From a checkpoint of a small image classifier.
Training: adamw at rate 0.0019, batches of 64, held-out accuracy 87%.
Data: trained on telescope images of galaxies (Galaxy Zoo DECaLS), 88335 training examples, 18.5 epochs.
Rows from block 3 of a small image classifier, named by matrix and row number. Rows with one number belong to one neuron. Each number is 200 + 30 x the weight over its row's rms, rounded and kept within 0 to 999. All counts start at 0.
Before each neuron's rows are labels from the 100 images, of 14976, where the neuron reaches its highest value: "strongest on" is what is common among them. Only what is clearly more common there than usual is listed. The data: telescope images of galaxies (Galaxy Zoo DECaLS).
# fc1: MLP up (model.blocks.3.mlp.fc1.weight, 576x192), inputs 96-191
# fc2: MLP down (model.blocks.3.mlp.fc2.weight, 192x576, transposed), outputs 96-191

strongest on: roundness: cigar-shaped
fc1.76,266,170,198,209,200,214,192,218,220,175,188,199,223,214,212,202,172,185,170,210,177,214,171,216,165,190,208,200,205,155,209,157,264,223,151,219,270,163,202,276,234,192,237,197,229,190,168,170,269,158,235,259,230,206,222,192,213,221,171,213,202,231,249,192,193,226,239,173,178,230,252,228,227,209,228,218,206,214,192,216,187,238,200,225,180,176,197,187,195,253,213,242,217,202,157,167
fc2.76,216,199,208,191,262,222,206,264,210,256,207,193,235,227,148,141,173,181,198,263,208,190,187,195,233,200,242,170,230,159,229,185,187,141,173,185,190,173,219,203,231,221,225,224,189,207,153,209,145,201,242,222,218,177,175,221,198,208,196,191,191,204,128,195,185,242,194,161,194,226,219,196,230,225,247,189,201,182,218,206,220,237,176,149,194,240,163,237,166,208,215,182,200,204,181,180

strongest on: edge-on disk: no; spiral arms: yes; bulge size: small
fc1.236,210,140,210,190,143,206,208,149,218,173,137,158,172,202,242,219,201,216,280,166,211,214,244,169,179,236,163,208,207,237,167,212,183,227,213,195,188,228,218,186,210,238,125,193,207,193,211,197,211,205,140,197,204,209,228,213,222,202,216,216,242,226,220,269,230,111,196,229,183,257,216,150,230,213,222,230,203,184,247,193,242,235,238,223,193,217,253,260,194,259,246,227,127,193,215,186
fc2.236,212,239,205,237,269,185,208,190,243,226,194,186,209,176,189,219,233,187,207,211,209,170,239,187,222,224,179,221,179,232,172,192,226,120,229,204,212,149,174,221,217,199,187,229,204,215,184,239,125,213,202,193,189,199,199,210,206,209,219,230,175,241,191,189,123,219,218,190,203,233,200,195,224,143,197,193,192,169,195,213,190,205,211,220,195,201,192,180,215,237,188,198,163,175,192,215

strongest on: edge-on disk: no; spiral arms: yes; bulge size: small
fc1.382,176,165,208,167,145,187,212,154,210,191,143,153,177,201,260,216,207,195,281,166,218,227,224,186,174,198,154,204,216,212,185,207,199,233,219,189,200,240,206,174,224,225,112,184,212,189,221,204,202,214,153,200,203,221,239,220,215,210,224,210,227,231,228,251,231,132,200,217,188,230,216,171,221,220,212,208,170,197,255,189,225,232,243,232,194,228,234,261,192,240,229,217,124,195,192,200
fc2.382,217,232,213,238,256,187,210,188,229,226,221,191,203,176,196,213,213,208,204,215,227,173,218,172,199,215,173,230,196,218,185,206,213,107,227,213,209,139,177,214,205,207,176,197,214,201,194,235,118,212,214,191,212,202,198,206,211,201,200,223,171,231,191,177,126,233,192,177,214,216,208,183,209,141,208,192,178,171,170,203,198,184,202,200,205,191,167,173,231,227,169,195,166,177,178,207

strongest on: roundness: cigar-shaped
fc1.303,247,143,220,146,186,236,223,179,229,188,129,157,183,221,248,233,206,153,242,167,181,207,212,179,153,231,157,242,239,207,193,184,209,235,189,168,209,209,220,225,225,201,181,214,219,243,214,201,187,166,243,193,264,250,217,191,242,212,234,207,206,245,226,203,234,177,258,249,206,198,230,192,226,171,201,193,185,218,252,210,215,248,255,235,169,219,248,194,216,229,226,225,167,201,188,194
fc2.303,216,230,195,235,263,199,270,196,232,243,191,193,209,174,219,210,232,215,189,194,220,210,199,194,226,175,191,242,198,242,189,219,232,156,220,198,232,180,148,226,195,168,207,171,200,251,196,246,166,198,204,225,182,178,197,213,131,237,176,220,200,195,196,195,126,226,181,180,171,208,195,225,195,166,159,170,187,175,180,162,172,175,196,215,200,181,174,157,212,226,179,191,212,155,179,215

strongest on: edge-on disk: yes
fc1.13,210,241,189,160,203,191,259,188,200,185,183,219,154,239,195,269,228,180,199,135,174,205,212,196,152,228,159,218,143,139,196,174,213,204,178,192,221,146,227,224,216,177,226,240,244,188,204,148,198,195,242,191,242,211,208,206,196,195,243,195,226,187,233,228,175,222,243,213,212,200,215,161,224,249,203,193,193,285,242,227,190,200,204,232,144,211,240,178,159,182,174,224,218,213,211,206
fc2.13,223,221,210,236,271,211,200,191,219,234,229,210,222,195,212,199,210,156,214,236,221,184,183,209,233,201,257,188,192,173,188,214,182,119,200,210,169,174,241,219,175,233,206,213,160,200,180,220,79,218,195,197,210,206,172,188,181,191,204,224,204,191,157,171,170,171,206,222,210,231,183,209,195,208,225,222,202,193,243,192,216,180,206,178,195,241,221,221,187,221,224,210,143,216,201,247

strongest on: edge-on disk: no; spiral arms: yes; bulge size: small
fc1.232,202,194,191,172,153,213,259,140,197,165,164,157,148,220,229,218,190,165,303,162,215,212,220,206,197,196,189,200,258,231,185,186,168,199,241,181,205,169,197,189,245,204,168,165,257,219,209,160,210,206,205,212,236,229,217,165,219,192,172,235,250,254,208,250,220,158,224,217,204,203,228,199,195,212,173,250,196,233,239,195,182,210,232,209,180,207,236,203,178,222,218,185,175,185,173,182
fc2.232,198,217,204,214,272,216,185,209,244,203,209,205,214,180,201,212,210,192,214,209,213,186,218,198,218,218,205,198,205,201,190,219,222,92,200,218,195,160,184,217,213,195,203,228,196,229,174,224,82,207,217,219,191,217,202,217,200,222,216,199,201,249,205,200,128,212,237,166,202,235,209,195,224,164,200,211,192,184,221,204,212,224,213,220,175,248,202,194,192,231,209,192,166,211,182,213

strongest on: roundness: cigar-shaped
fc1.221,187,203,193,189,203,183,246,167,198,175,217,166,126,273,230,193,213,210,173,186,205,185,205,261,158,193,118,192,252,129,186,164,203,187,125,194,211,215,215,179,282,189,176,176,230,212,219,168,197,170,280,203,227,194,207,187,174,255,164,233,199,200,208,251,189,244,163,206,189,188,207,239,177,161,210,193,157,217,201,186,170,202,186,187,212,194,193,173,214,194,158,174,230,208,204,167
fc2.221,202,220,170,228,261,251,197,188,177,232,201,190,205,195,183,185,177,227,257,238,214,209,167,199,247,175,243,216,217,176,197,229,190,165,234,181,176,216,240,207,214,224,194,152,195,227,203,210,90,250,213,197,171,176,173,173,234,192,171,168,255,165,161,196,166,195,190,165,179,168,186,218,204,212,187,215,224,217,237,234,181,191,200,145,155,245,220,224,154,193,237,206,185,175,200,218

strongest on: roundness: cigar-shaped
fc1.256,248,198,203,200,206,161,192,171,248,173,217,178,147,248,171,200,240,185,163,187,247,211,248,190,188,216,179,211,157,147,181,168,194,219,167,196,217,186,267,265,189,269,169,182,166,212,167,166,196,176,226,229,245,218,206,260,197,204,228,214,192,230,218,215,211,187,170,235,181,239,244,190,169,194,204,216,199,175,197,208,187,242,194,209,185,198,186,159,173,242,166,220,193,197,207,179
fc2.256,197,237,180,227,258,254,209,199,242,236,212,201,198,141,232,180,205,195,214,215,185,192,172,208,216,193,204,241,230,180,167,188,221,122,188,186,190,139,209,222,186,182,225,218,227,217,230,226,112,194,209,215,188,145,185,228,279,203,209,219,193,224,189,188,165,226,219,219,190,254,226,217,233,211,178,204,213,228,227,217,206,224,192,224,136,237,207,227,161,230,211,188,180,195,152,207

strongest on: edge-on disk: yes
fc1.224,143,246,196,205,175,177,227,219,195,219,185,194,176,259,181,247,241,221,202,198,188,189,224,144,219,193,141,197,231,185,166,235,199,240,234,149,170,215,247,183,230,219,180,199,212,201,180,207,246,212,230,186,161,230,214,201,232,222,244,238,222,185,188,193,217,141,213,209,209,188,169,146,230,246,229,208,179,248,212,221,222,203,197,198,183,209,198,238,163,197,166,147,190,188,212,227
fc2.224,220,229,185,210,238,175,185,146,236,234,216,199,209,175,139,241,275,205,237,197,227,202,193,211,236,249,201,263,200,162,199,213,239,163,204,189,156,246,210,213,168,257,232,219,223,194,136,235,132,217,204,154,210,216,146,248,179,197,238,170,189,205,169,137,198,166,209,169,191,211,193,187,218,172,180,220,197,207,232,202,228,186,182,174,194,219,225,194,240,242,203,214,222,234,209,243

strongest on: roundness: in between
fc1.95,235,260,182,182,176,226,200,150,203,150,226,200,181,219,229,248,193,171,179,201,183,199,169,217,207,191,223,201,258,183,196,177,198,191,160,176,203,140,232,190,200,221,211,202,227,232,244,146,201,170,244,196,212,189,202,131,206,208,193,179,246,210,193,213,209,256,238,186,182,204,181,214,227,181,187,169,188,224,235,205,188,198,193,211,123,217,233,131,122,243,183,227,224,188,184,205
fc2.95,184,204,183,190,244,196,224,201,225,233,207,183,209,214,239,156,140,211,213,189,226,238,163,220,220,140,227,204,231,157,184,210,186,122,196,215,202,168,180,212,212,191,182,148,228,185,223,235,72,227,220,224,187,162,191,160,219,167,148,194,205,211,180,196,178,207,175,183,213,173,236,217,177,237,182,182,225,224,215,204,149,205,164,207,182,206,201,245,172,196,244,184,188,178,158,219

strongest on: roundness: round
fc1.69,170,245,212,173,218,180,220,231,207,186,212,198,177,169,206,172,146,233,226,198,236,201,211,251,203,214,219,219,212,239,188,228,214,177,220,131,286,189,199,146,192,183,176,177,208,205,190,133,204,245,233,217,218,237,248,184,218,217,196,225,205,218,243,183,179,215,216,246,191,155,183,246,164,215,185,198,161,243,187,232,131,203,177,199,115,198,202,196,173,162,155,157,246,188,213,198
fc2.69,201,199,184,172,293,199,175,186,181,209,214,195,203,199,175,200,191,181,213,224,198,181,193,231,222,217,219,193,212,209,207,228,204,108,206,213,199,171,221,203,189,195,201,196,170,201,200,217,45,219,189,196,184,201,199,208,202,182,200,188,200,216,205,195,157,192,193,215,187,170,195,236,182,194,186,213,201,198,172,184,200,199,200,207,195,229,202,208,196,176,228,201,164,234,189,261

strongest on: roundness: cigar-shaped
fc1.278,243,145,227,198,166,187,208,156,202,187,166,157,184,200,198,256,261,223,229,218,211,209,208,198,204,263,166,232,197,190,190,209,225,203,189,216,182,197,273,206,182,277,190,198,185,142,173,179,201,206,164,233,211,218,238,236,273,190,212,243,229,199,191,227,206,117,180,206,186,250,250,159,202,189,227,254,197,226,238,203,218,208,249,186,197,180,224,214,179,252,224,221,179,227,231,172
fc2.278,212,207,203,205,300,216,183,176,237,204,191,197,212,178,215,207,228,182,219,184,201,193,204,196,197,219,198,211,192,195,186,189,219,103,194,214,194,147,182,228,222,209,223,228,178,231,180,225,91,201,201,221,182,205,204,219,189,248,230,211,206,217,195,189,125,206,231,184,194,234,212,192,215,155,217,203,203,178,197,210,206,198,211,213,177,241,190,196,206,201,216,204,177,180,196,221

strongest on: roundness: cigar-shaped; edge-on disk: yes
fc1.462,230,162,218,196,203,158,202,208,209,179,227,212,195,151,201,194,201,186,227,227,222,189,194,214,197,219,224,205,198,276,183,276,237,156,298,201,219,187,213,160,180,213,125,238,190,207,210,197,204,185,144,137,231,201,196,232,188,200,208,196,245,221,216,183,143,182,232,224,220,203,148,212,215,194,186,240,170,170,208,216,198,218,187,212,206,244,186,155,204,219,172,286,199,193,186,171
fc2.462,176,241,213,167,217,192,200,180,176,255,217,173,211,203,214,229,171,223,229,254,203,212,231,241,214,225,212,200,252,219,225,217,232,141,203,139,196,230,175,124,183,196,145,171,190,213,210,248,192,232,224,178,192,134,215,171,169,155,186,206,178,169,186,129,234,213,196,174,212,152,192,249,206,254,224,159,179,183,161,223,157,177,212,175,165,204,230,229,218,152,201,189,215,159,185,197

strongest on: shape: featured or disk; edge-on disk: no; spiral arms: yes
fc1.514,206,200,203,208,199,178,248,168,204,159,171,186,148,167,240,185,180,202,293,201,193,185,201,225,189,180,213,187,238,250,196,203,199,176,249,177,225,157,197,148,174,214,108,199,229,220,208,154,232,203,208,209,187,229,228,170,212,211,142,249,203,240,215,211,181,180,227,213,213,175,203,213,205,203,185,222,205,222,236,189,182,215,202,214,146,190,248,201,164,196,222,175,197,198,182,209
fc2.514,196,210,196,205,271,217,193,199,220,214,207,203,216,181,185,210,214,194,215,208,206,191,210,197,203,218,208,189,201,206,209,226,222,91,203,219,205,165,182,211,210,193,209,224,194,222,183,229,58,204,215,203,193,214,189,212,208,220,211,189,198,235,225,201,128,207,227,183,201,226,202,202,219,168,193,199,189,191,199,204,203,206,202,209,186,254,197,193,194,213,203,198,166,219,196,219

strongest on: edge-on disk: no; spiral arms: yes; bulge size: small
fc1.90,195,119,209,177,152,218,202,169,216,167,143,148,176,178,225,213,205,174,268,162,245,215,215,195,174,205,168,212,226,245,195,226,215,214,220,209,205,212,209,165,213,188,135,217,212,167,182,191,198,199,133,219,186,213,236,210,229,163,201,259,239,227,238,259,202,114,210,248,167,230,210,176,225,214,207,249,207,209,249,184,227,231,255,237,191,230,247,265,199,241,248,222,184,224,179,217
fc2.90,206,217,205,223,260,196,208,204,243,221,201,210,220,196,205,222,231,199,205,199,213,162,226,173,197,225,190,194,183,215,188,204,230,106,209,213,189,150,177,220,229,191,208,224,182,224,169,245,94,199,209,202,194,201,190,219,184,220,212,217,202,238,187,212,116,222,235,196,195,235,212,188,223,152,194,201,180,163,209,206,216,198,203,211,197,220,193,178,216,234,195,194,173,191,183,207

strongest on: edge-on disk: yes; roundness: cigar-shaped
fc1.265,159,237,208,205,208,184,206,207,216,214,188,203,157,252,175,234,250,242,189,193,210,220,207,177,210,223,108,187,182,145,225,181,189,200,171,171,168,204,240,184,207,201,225,210,204,187,166,189,188,215,260,212,197,218,223,219,255,173,250,221,233,186,188,196,227,219,209,212,207,220,189,157,206,241,204,184,160,221,216,217,233,199,216,199,178,170,209,232,186,179,157,167,224,221,245,237
fc2.265,226,254,215,209,242,184,225,157,179,236,226,201,193,185,136,210,212,170,269,193,226,181,155,193,244,150,218,257,186,179,164,234,170,178,252,188,178,233,207,202,139,211,193,148,196,194,146,217,128,239,195,130,168,235,156,203,212,177,193,165,190,149,170,160,208,177,155,205,199,184,130,224,189,195,176,223,209,205,170,229,184,142,161,169,184,193,171,208,229,180,198,187,219,183,225,202

strongest on: shape: featured or disk; edge-on disk: no; spiral arms: yes
fc1.465,173,203,211,209,173,151,216,158,199,200,176,212,169,230,267,190,213,217,242,204,221,179,281,193,207,204,157,195,160,234,175,213,192,216,235,151,215,215,262,145,242,248,153,216,213,185,229,194,250,213,185,211,216,217,237,195,217,203,185,244,193,224,182,247,235,163,206,227,182,234,235,182,236,197,221,207,170,178,257,187,205,229,198,198,167,226,233,220,180,252,178,202,180,215,171,167
fc2.465,216,221,189,228,243,216,198,206,241,204,234,176,194,153,198,203,189,195,221,248,216,152,214,202,198,197,202,219,221,191,192,210,214,97,207,195,177,146,205,209,195,210,185,214,204,230,227,217,97,203,205,193,186,185,177,204,210,199,187,207,175,243,189,189,141,225,194,159,190,217,221,201,246,174,199,192,163,197,212,209,202,233,194,198,189,204,191,190,186,242,188,183,166,221,146,214

strongest on: edge-on disk: no; spiral arms: yes; bulge size: small
fc1.427,205,161,190,207,140,180,220,134,206,201,151,164,189,166,191,203,191,197,268,181,243,221,274,172,211,200,189,190,191,218,192,216,212,235,214,174,171,229,223,165,185,190,132,178,233,219,211,185,210,221,160,211,168,198,190,207,197,194,194,246,208,191,193,221,230,111,169,233,184,244,182,146,237,210,212,256,216,213,250,172,221,209,241,192,170,226,220,285,179,244,249,168,185,230,158,198
fc2.427,212,222,223,214,252,201,206,192,248,216,196,204,218,189,203,224,228,187,198,204,207,169,210,167,195,223,194,197,191,208,197,213,238,114,204,216,188,146,180,231,213,199,214,231,195,222,181,252,101,210,204,209,189,220,204,211,206,210,218,209,214,223,199,187,113,229,246,174,191,231,218,206,238,150,194,210,195,162,214,207,210,203,204,219,215,222,190,164,209,238,200,181,175,199,187,197

strongest on: edge-on disk: yes
fc1.535,233,226,183,185,193,196,201,142,225,218,207,222,123,231,214,226,227,190,243,221,206,211,221,198,229,210,154,191,179,225,179,176,193,196,171,174,231,180,214,230,198,223,185,206,198,216,186,180,236,221,243,219,221,258,219,209,222,218,177,244,201,245,191,214,209,204,244,238,184,193,213,205,188,188,209,201,199,200,238,217,184,215,199,192,127,187,238,171,149,191,179,212,178,177,206,170
fc2.535,200,199,232,211,255,231,183,217,218,193,196,203,211,176,210,200,201,191,221,238,219,158,226,200,205,222,215,197,216,182,169,218,202,111,200,221,153,148,223,210,189,228,203,231,181,215,210,219,93,201,213,199,169,220,205,195,221,197,213,209,193,238,188,209,146,197,217,179,193,232,203,178,250,179,228,225,179,184,232,220,219,230,225,196,177,244,191,185,179,239,217,189,130,235,165,230

strongest on: roundness: round
fc1.57,164,211,217,168,217,174,222,204,172,176,235,184,184,189,224,186,184,175,186,210,224,195,173,242,174,201,229,190,159,192,206,198,209,185,189,149,272,183,176,167,187,156,174,181,215,211,215,148,220,204,239,173,236,239,232,183,184,210,190,248,175,225,210,202,169,254,191,300,183,154,178,237,194,172,205,167,158,203,199,238,150,216,174,251,125,219,224,148,189,180,148,175,246,197,201,211
fc2.57,204,202,191,195,296,205,192,187,164,217,203,193,198,193,187,193,175,180,217,229,187,194,186,244,231,185,218,203,221,205,203,219,195,109,205,203,203,174,212,212,199,186,199,183,172,198,209,216,53,226,180,176,168,193,211,181,200,186,179,192,194,190,180,209,158,183,173,202,186,166,187,247,173,215,192,187,213,207,184,188,195,190,195,195,195,207,203,231,187,177,232,201,147,197,180,257

strongest on: edge-on disk: yes
fc1.506,160,266,190,209,236,162,233,219,189,221,190,224,159,264,176,212,262,221,162,219,165,203,198,190,239,221,170,180,205,158,223,158,173,173,125,165,173,206,248,179,211,217,194,210,212,235,176,175,204,205,250,184,207,202,201,212,215,205,258,205,232,171,181,195,206,238,176,190,189,194,167,189,208,218,190,177,184,214,188,192,204,182,209,203,172,171,177,236,206,175,149,182,237,203,263,241
fc2.506,220,217,184,188,277,205,186,180,162,241,249,198,219,205,154,212,216,221,239,207,241,200,170,239,233,170,217,224,211,185,203,231,182,132,222,192,188,227,212,219,190,194,205,151,185,211,143,220,98,241,209,176,187,232,185,196,208,192,196,170,231,149,177,169,172,191,157,200,189,153,186,218,170,198,171,214,214,209,192,203,201,136,160,155,192,211,189,198,209,153,207,176,223,199,261,226

strongest on: shape: featured or disk; edge-on disk: no; spiral arms: yes
fc1.143,178,154,199,184,145,182,230,158,234,174,149,167,174,189,231,191,191,200,276,160,217,201,229,194,183,199,183,202,235,243,175,204,208,211,247,173,207,203,213,160,236,219,114,193,212,185,211,185,190,209,125,213,213,226,238,190,215,186,188,235,241,244,201,264,201,110,228,226,192,207,224,164,207,229,207,237,192,203,250,187,200,229,247,224,208,235,237,278,180,236,235,198,164,203,176,214
fc2.143,204,222,216,214,262,195,200,190,232,208,204,207,217,193,194,215,222,188,207,212,211,167,230,188,195,233,174,185,196,218,209,205,223,96,215,209,184,148,188,215,217,188,195,230,192,226,173,228,94,194,216,198,193,216,200,217,211,221,225,218,191,250,200,201,117,219,230,180,190,231,207,202,227,140,199,209,186,165,201,206,203,208,217,211,191,216,183,175,224,235,192,201,174,183,182,203

strongest on: roundness: round
fc1.433,175,187,209,191,200,188,273,190,206,203,209,273,187,200,213,193,186,206,227,239,236,191,189,226,173,209,199,237,155,239,201,196,235,201,223,173,264,161,180,176,248,179,163,171,222,159,171,163,199,182,237,221,241,236,253,180,204,214,185,217,223,202,250,199,197,200,221,243,169,173,235,233,165,184,188,218,166,216,200,232,146,190,197,193,174,209,199,202,150,175,195,158,201,203,173,164
fc2.433,203,204,186,188,271,219,185,182,202,204,236,194,194,194,175,203,187,178,212,234,215,175,213,221,209,216,236,196,213,186,204,226,200,102,203,225,184,157,226,195,196,185,193,207,198,217,213,217,40,216,189,186,194,187,195,208,214,197,191,196,190,217,206,205,152,203,198,198,205,204,193,221,208,189,206,190,186,207,212,200,194,199,194,187,200,256,205,207,189,202,222,202,151,237,161,236

strongest on: edge-on disk: no; spiral arms: yes; bulge size: small
fc1.442,185,149,188,180,140,195,237,159,233,171,161,164,174,185,227,207,193,219,279,167,229,210,222,186,182,188,183,228,233,252,179,212,218,222,237,166,208,198,228,164,225,210,119,198,223,177,205,179,185,211,133,217,204,222,231,195,232,186,190,245,240,233,221,257,206,122,208,232,176,200,227,170,202,233,203,228,193,221,234,188,209,240,249,240,193,223,219,274,185,249,246,199,148,209,168,197
fc2.442,204,221,212,216,273,201,206,194,233,211,203,207,224,188,188,218,230,193,210,214,218,177,217,186,204,233,183,200,193,213,201,204,228,97,216,206,195,150,182,223,217,199,205,227,193,226,174,228,89,202,207,200,186,220,198,222,204,224,232,211,195,243,200,199,120,210,228,174,200,231,204,198,223,146,198,207,185,179,203,205,206,209,217,217,194,217,179,178,213,230,197,199,171,197,188,217

strongest on: shape: featured or disk; edge-on disk: no; bulge size: small
fc1.302,217,153,198,173,166,210,186,160,229,174,133,134,152,202,229,229,206,185,274,166,242,203,224,189,210,219,149,225,228,232,170,181,205,244,217,205,187,237,216,205,210,190,130,180,198,227,177,187,178,189,201,202,193,234,210,198,239,198,219,239,220,244,225,251,240,121,226,227,164,255,230,180,176,211,183,229,190,203,235,187,241,228,277,221,173,219,245,240,190,249,242,237,158,190,219,185
fc2.302,186,225,206,231,268,197,206,211,219,209,195,217,222,178,187,212,228,187,210,210,226,179,235,180,188,232,179,219,190,227,181,190,221,101,210,206,209,147,161,201,230,186,202,213,207,213,183,230,109,187,205,208,186,208,187,210,200,232,221,218,181,247,198,187,106,226,223,178,213,230,208,201,214,142,202,198,171,183,201,222,207,199,213,221,200,205,191,179,215,225,184,190,171,170,188,213

strongest on: roundness: cigar-shaped; edge-on disk: yes
fc1.172,196,130,179,183,230,244,226,214,194,190,133,192,198,212,205,206,194,213,177,193,149,202,185,245,173,214,155,233,244,199,201,114,208,194,139,218,224,217,181,242,248,180,218,208,256,185,177,212,204,184,204,213,228,196,207,175,192,205,186,190,211,180,215,202,194,168,201,171,217,201,235,232,206,249,242,267,228,260,200,223,176,190,220,191,221,160,207,253,216,185,198,199,206,178,228,155
fc2.172,235,233,172,208,242,199,126,232,183,259,242,185,220,237,110,162,174,178,228,248,181,229,200,252,234,173,213,181,230,186,247,212,218,183,211,176,240,212,184,209,229,167,222,215,197,196,132,231,188,220,246,203,224,160,183,186,198,189,172,201,231,164,182,210,197,228,208,204,190,164,209,205,194,198,201,221,228,204,286,170,199,189,191,184,217,192,223,178,171,161,191,181,225,195,263,209

strongest on: shape: featured or disk; edge-on disk: no; spiral arms: yes
fc1.97,203,180,219,212,202,149,208,214,211,207,127,203,194,169,217,229,203,238,287,250,186,243,221,220,230,202,212,186,183,269,217,179,218,182,216,129,229,197,223,179,189,240,177,183,250,195,211,172,213,254,238,225,210,187,208,179,223,207,173,215,221,195,256,197,190,206,188,191,196,200,220,234,184,249,155,221,234,240,193,178,169,197,200,198,122,179,220,202,216,204,204,240,235,205,205,189
fc2.97,203,231,182,174,300,214,168,157,201,212,208,209,208,202,213,210,231,182,206,189,181,190,229,234,199,223,198,182,232,220,206,218,237,111,201,215,193,167,190,211,219,213,206,237,232,191,207,214,82,193,200,198,209,177,169,220,164,211,215,173,219,208,197,203,143,198,217,151,197,228,218,237,215,166,195,193,179,203,183,205,199,199,201,211,217,221,195,185,208,185,192,193,192,240,212,215

strongest on: roundness: cigar-shaped; edge-on disk: yes
fc1.242,161,232,218,146,248,206,196,226,196,213,190,215,153,214,176,187,189,210,170,218,210,228,188,246,226,190,202,192,186,178,216,112,192,151,139,151,257,207,207,172,200,170,192,199,212,239,202,186,191,229,259,192,200,202,214,205,269,195,233,191,209,201,215,194,193,247,230,190,235,211,176,251,188,276,148,190,159,267,201,204,184,196,179,219,126,194,204,205,174,162,141,181,245,161,244,232
fc2.242,207,225,200,183,298,181,175,190,146,228,236,221,213,203,152,223,214,200,222,203,199,209,167,245,223,190,214,205,212,212,200,237,191,152,204,209,220,220,221,195,195,201,206,181,187,199,177,200,106,231,222,181,168,201,195,194,211,197,194,135,234,155,197,165,173,195,163,227,194,165,207,232,172,196,156,202,203,209,171,156,213,162,183,163,203,215,228,198,190,145,194,202,204,209,283,247

strongest on: edge-on disk: no; spiral arms: yes; bulge size: small
fc1.177,203,170,183,221,118,178,230,168,199,194,152,174,183,159,214,187,186,195,286,175,229,208,200,159,217,197,225,198,179,209,180,223,191,224,242,192,181,218,221,167,189,205,131,211,219,197,201,196,227,231,144,200,177,219,197,184,242,195,176,265,227,192,194,202,215,113,197,230,194,221,206,137,232,234,189,237,223,188,254,166,214,221,227,215,162,223,232,305,165,214,253,160,181,220,160,188
fc2.177,201,204,216,214,275,209,220,199,229,229,197,211,231,199,194,202,225,180,206,216,214,185,203,182,201,213,202,206,185,213,203,217,234,100,200,216,205,148,174,228,208,205,211,214,184,209,192,238,92,211,191,192,183,218,200,219,197,216,222,209,202,206,207,196,112,221,218,177,188,230,212,205,209,152,192,196,198,174,201,199,212,180,199,203,202,237,196,173,219,219,207,189,175,199,206,217

strongest on: edge-on disk: no; spiral arms: yes; bulge size: small
fc1.414,200,189,201,225,152,207,169,189,232,188,205,205,176,164,196,216,194,210,199,156,222,206,204,154,174,188,207,228,157,217,144,215,173,244,190,220,184,200,178,246,166,150,212,191,230,187,216,196,253,185,169,202,184,202,200,182,236,200,194,266,194,211,173,196,212,139,183,242,152,231,195,166,245,146,197,292,228,194,249,183,203,222,191,246,222,193,234,221,160,219,222,168,178,182,187,207
fc2.414,166,208,225,253,211,199,207,217,227,216,201,206,190,190,180,189,208,202,193,228,250,186,207,144,232,168,192,211,196,193,180,218,175,188,206,192,202,135,178,163,183,220,156,174,212,229,202,186,194,212,193,183,215,195,189,190,212,195,152,234,244,167,197,252,137,188,202,207,194,195,196,170,146,148,165,208,218,137,207,186,180,154,139,136,225,235,142,145,241,210,230,177,173,182,182,210

strongest on: edge-on disk: yes; roundness: cigar-shaped
fc1.299,246,174,195,186,208,211,205,152,206,194,209,224,154,225,174,244,199,168,219,211,210,221,256,204,211,217,170,213,176,185,202,165,211,196,138,204,240,182,249,270,236,191,216,212,239,191,213,181,218,210,235,209,255,196,205,196,223,185,173,252,228,223,211,248,186,211,238,229,222,196,232,220,196,216,236,192,208,237,203,237,172,198,204,215,147,183,238,167,153,192,180,215,200,194,186,159
fc2.299,200,190,224,191,281,207,196,215,216,186,203,214,213,169,230,192,222,219,210,239,219,192,211,213,200,220,229,202,215,191,170,204,225,116,200,234,172,150,213,220,197,211,222,261,188,217,224,206,114,185,194,223,180,171,200,213,210,215,235,212,198,225,163,224,144,192,232,188,210,239,232,179,257,187,240,227,202,207,243,223,225,226,238,199,177,245,221,191,184,224,224,190,167,239,192,224

strongest on: roundness: cigar-shaped
fc1.119,194,195,181,161,150,196,206,175,204,191,208,191,173,257,197,222,192,171,162,197,228,204,212,175,146,224,158,214,219,136,157,171,231,251,157,199,189,204,188,230,263,232,185,194,205,218,169,199,189,145,238,208,237,177,208,204,194,243,216,215,224,209,249,245,218,221,203,193,162,217,237,189,250,215,269,213,133,235,224,226,194,207,221,210,203,239,217,167,198,220,174,214,193,188,178,165
fc2.119,206,244,160,208,243,251,228,232,199,205,222,189,203,177,215,197,182,210,199,227,171,196,196,211,256,204,257,200,235,167,152,215,193,168,196,152,166,166,233,176,238,220,187,187,208,239,218,200,138,238,218,165,179,125,174,136,213,205,173,194,234,190,148,210,191,212,181,165,199,218,171,219,208,259,210,215,206,232,218,198,149,214,225,180,207,211,233,223,153,194,203,201,132,185,172,184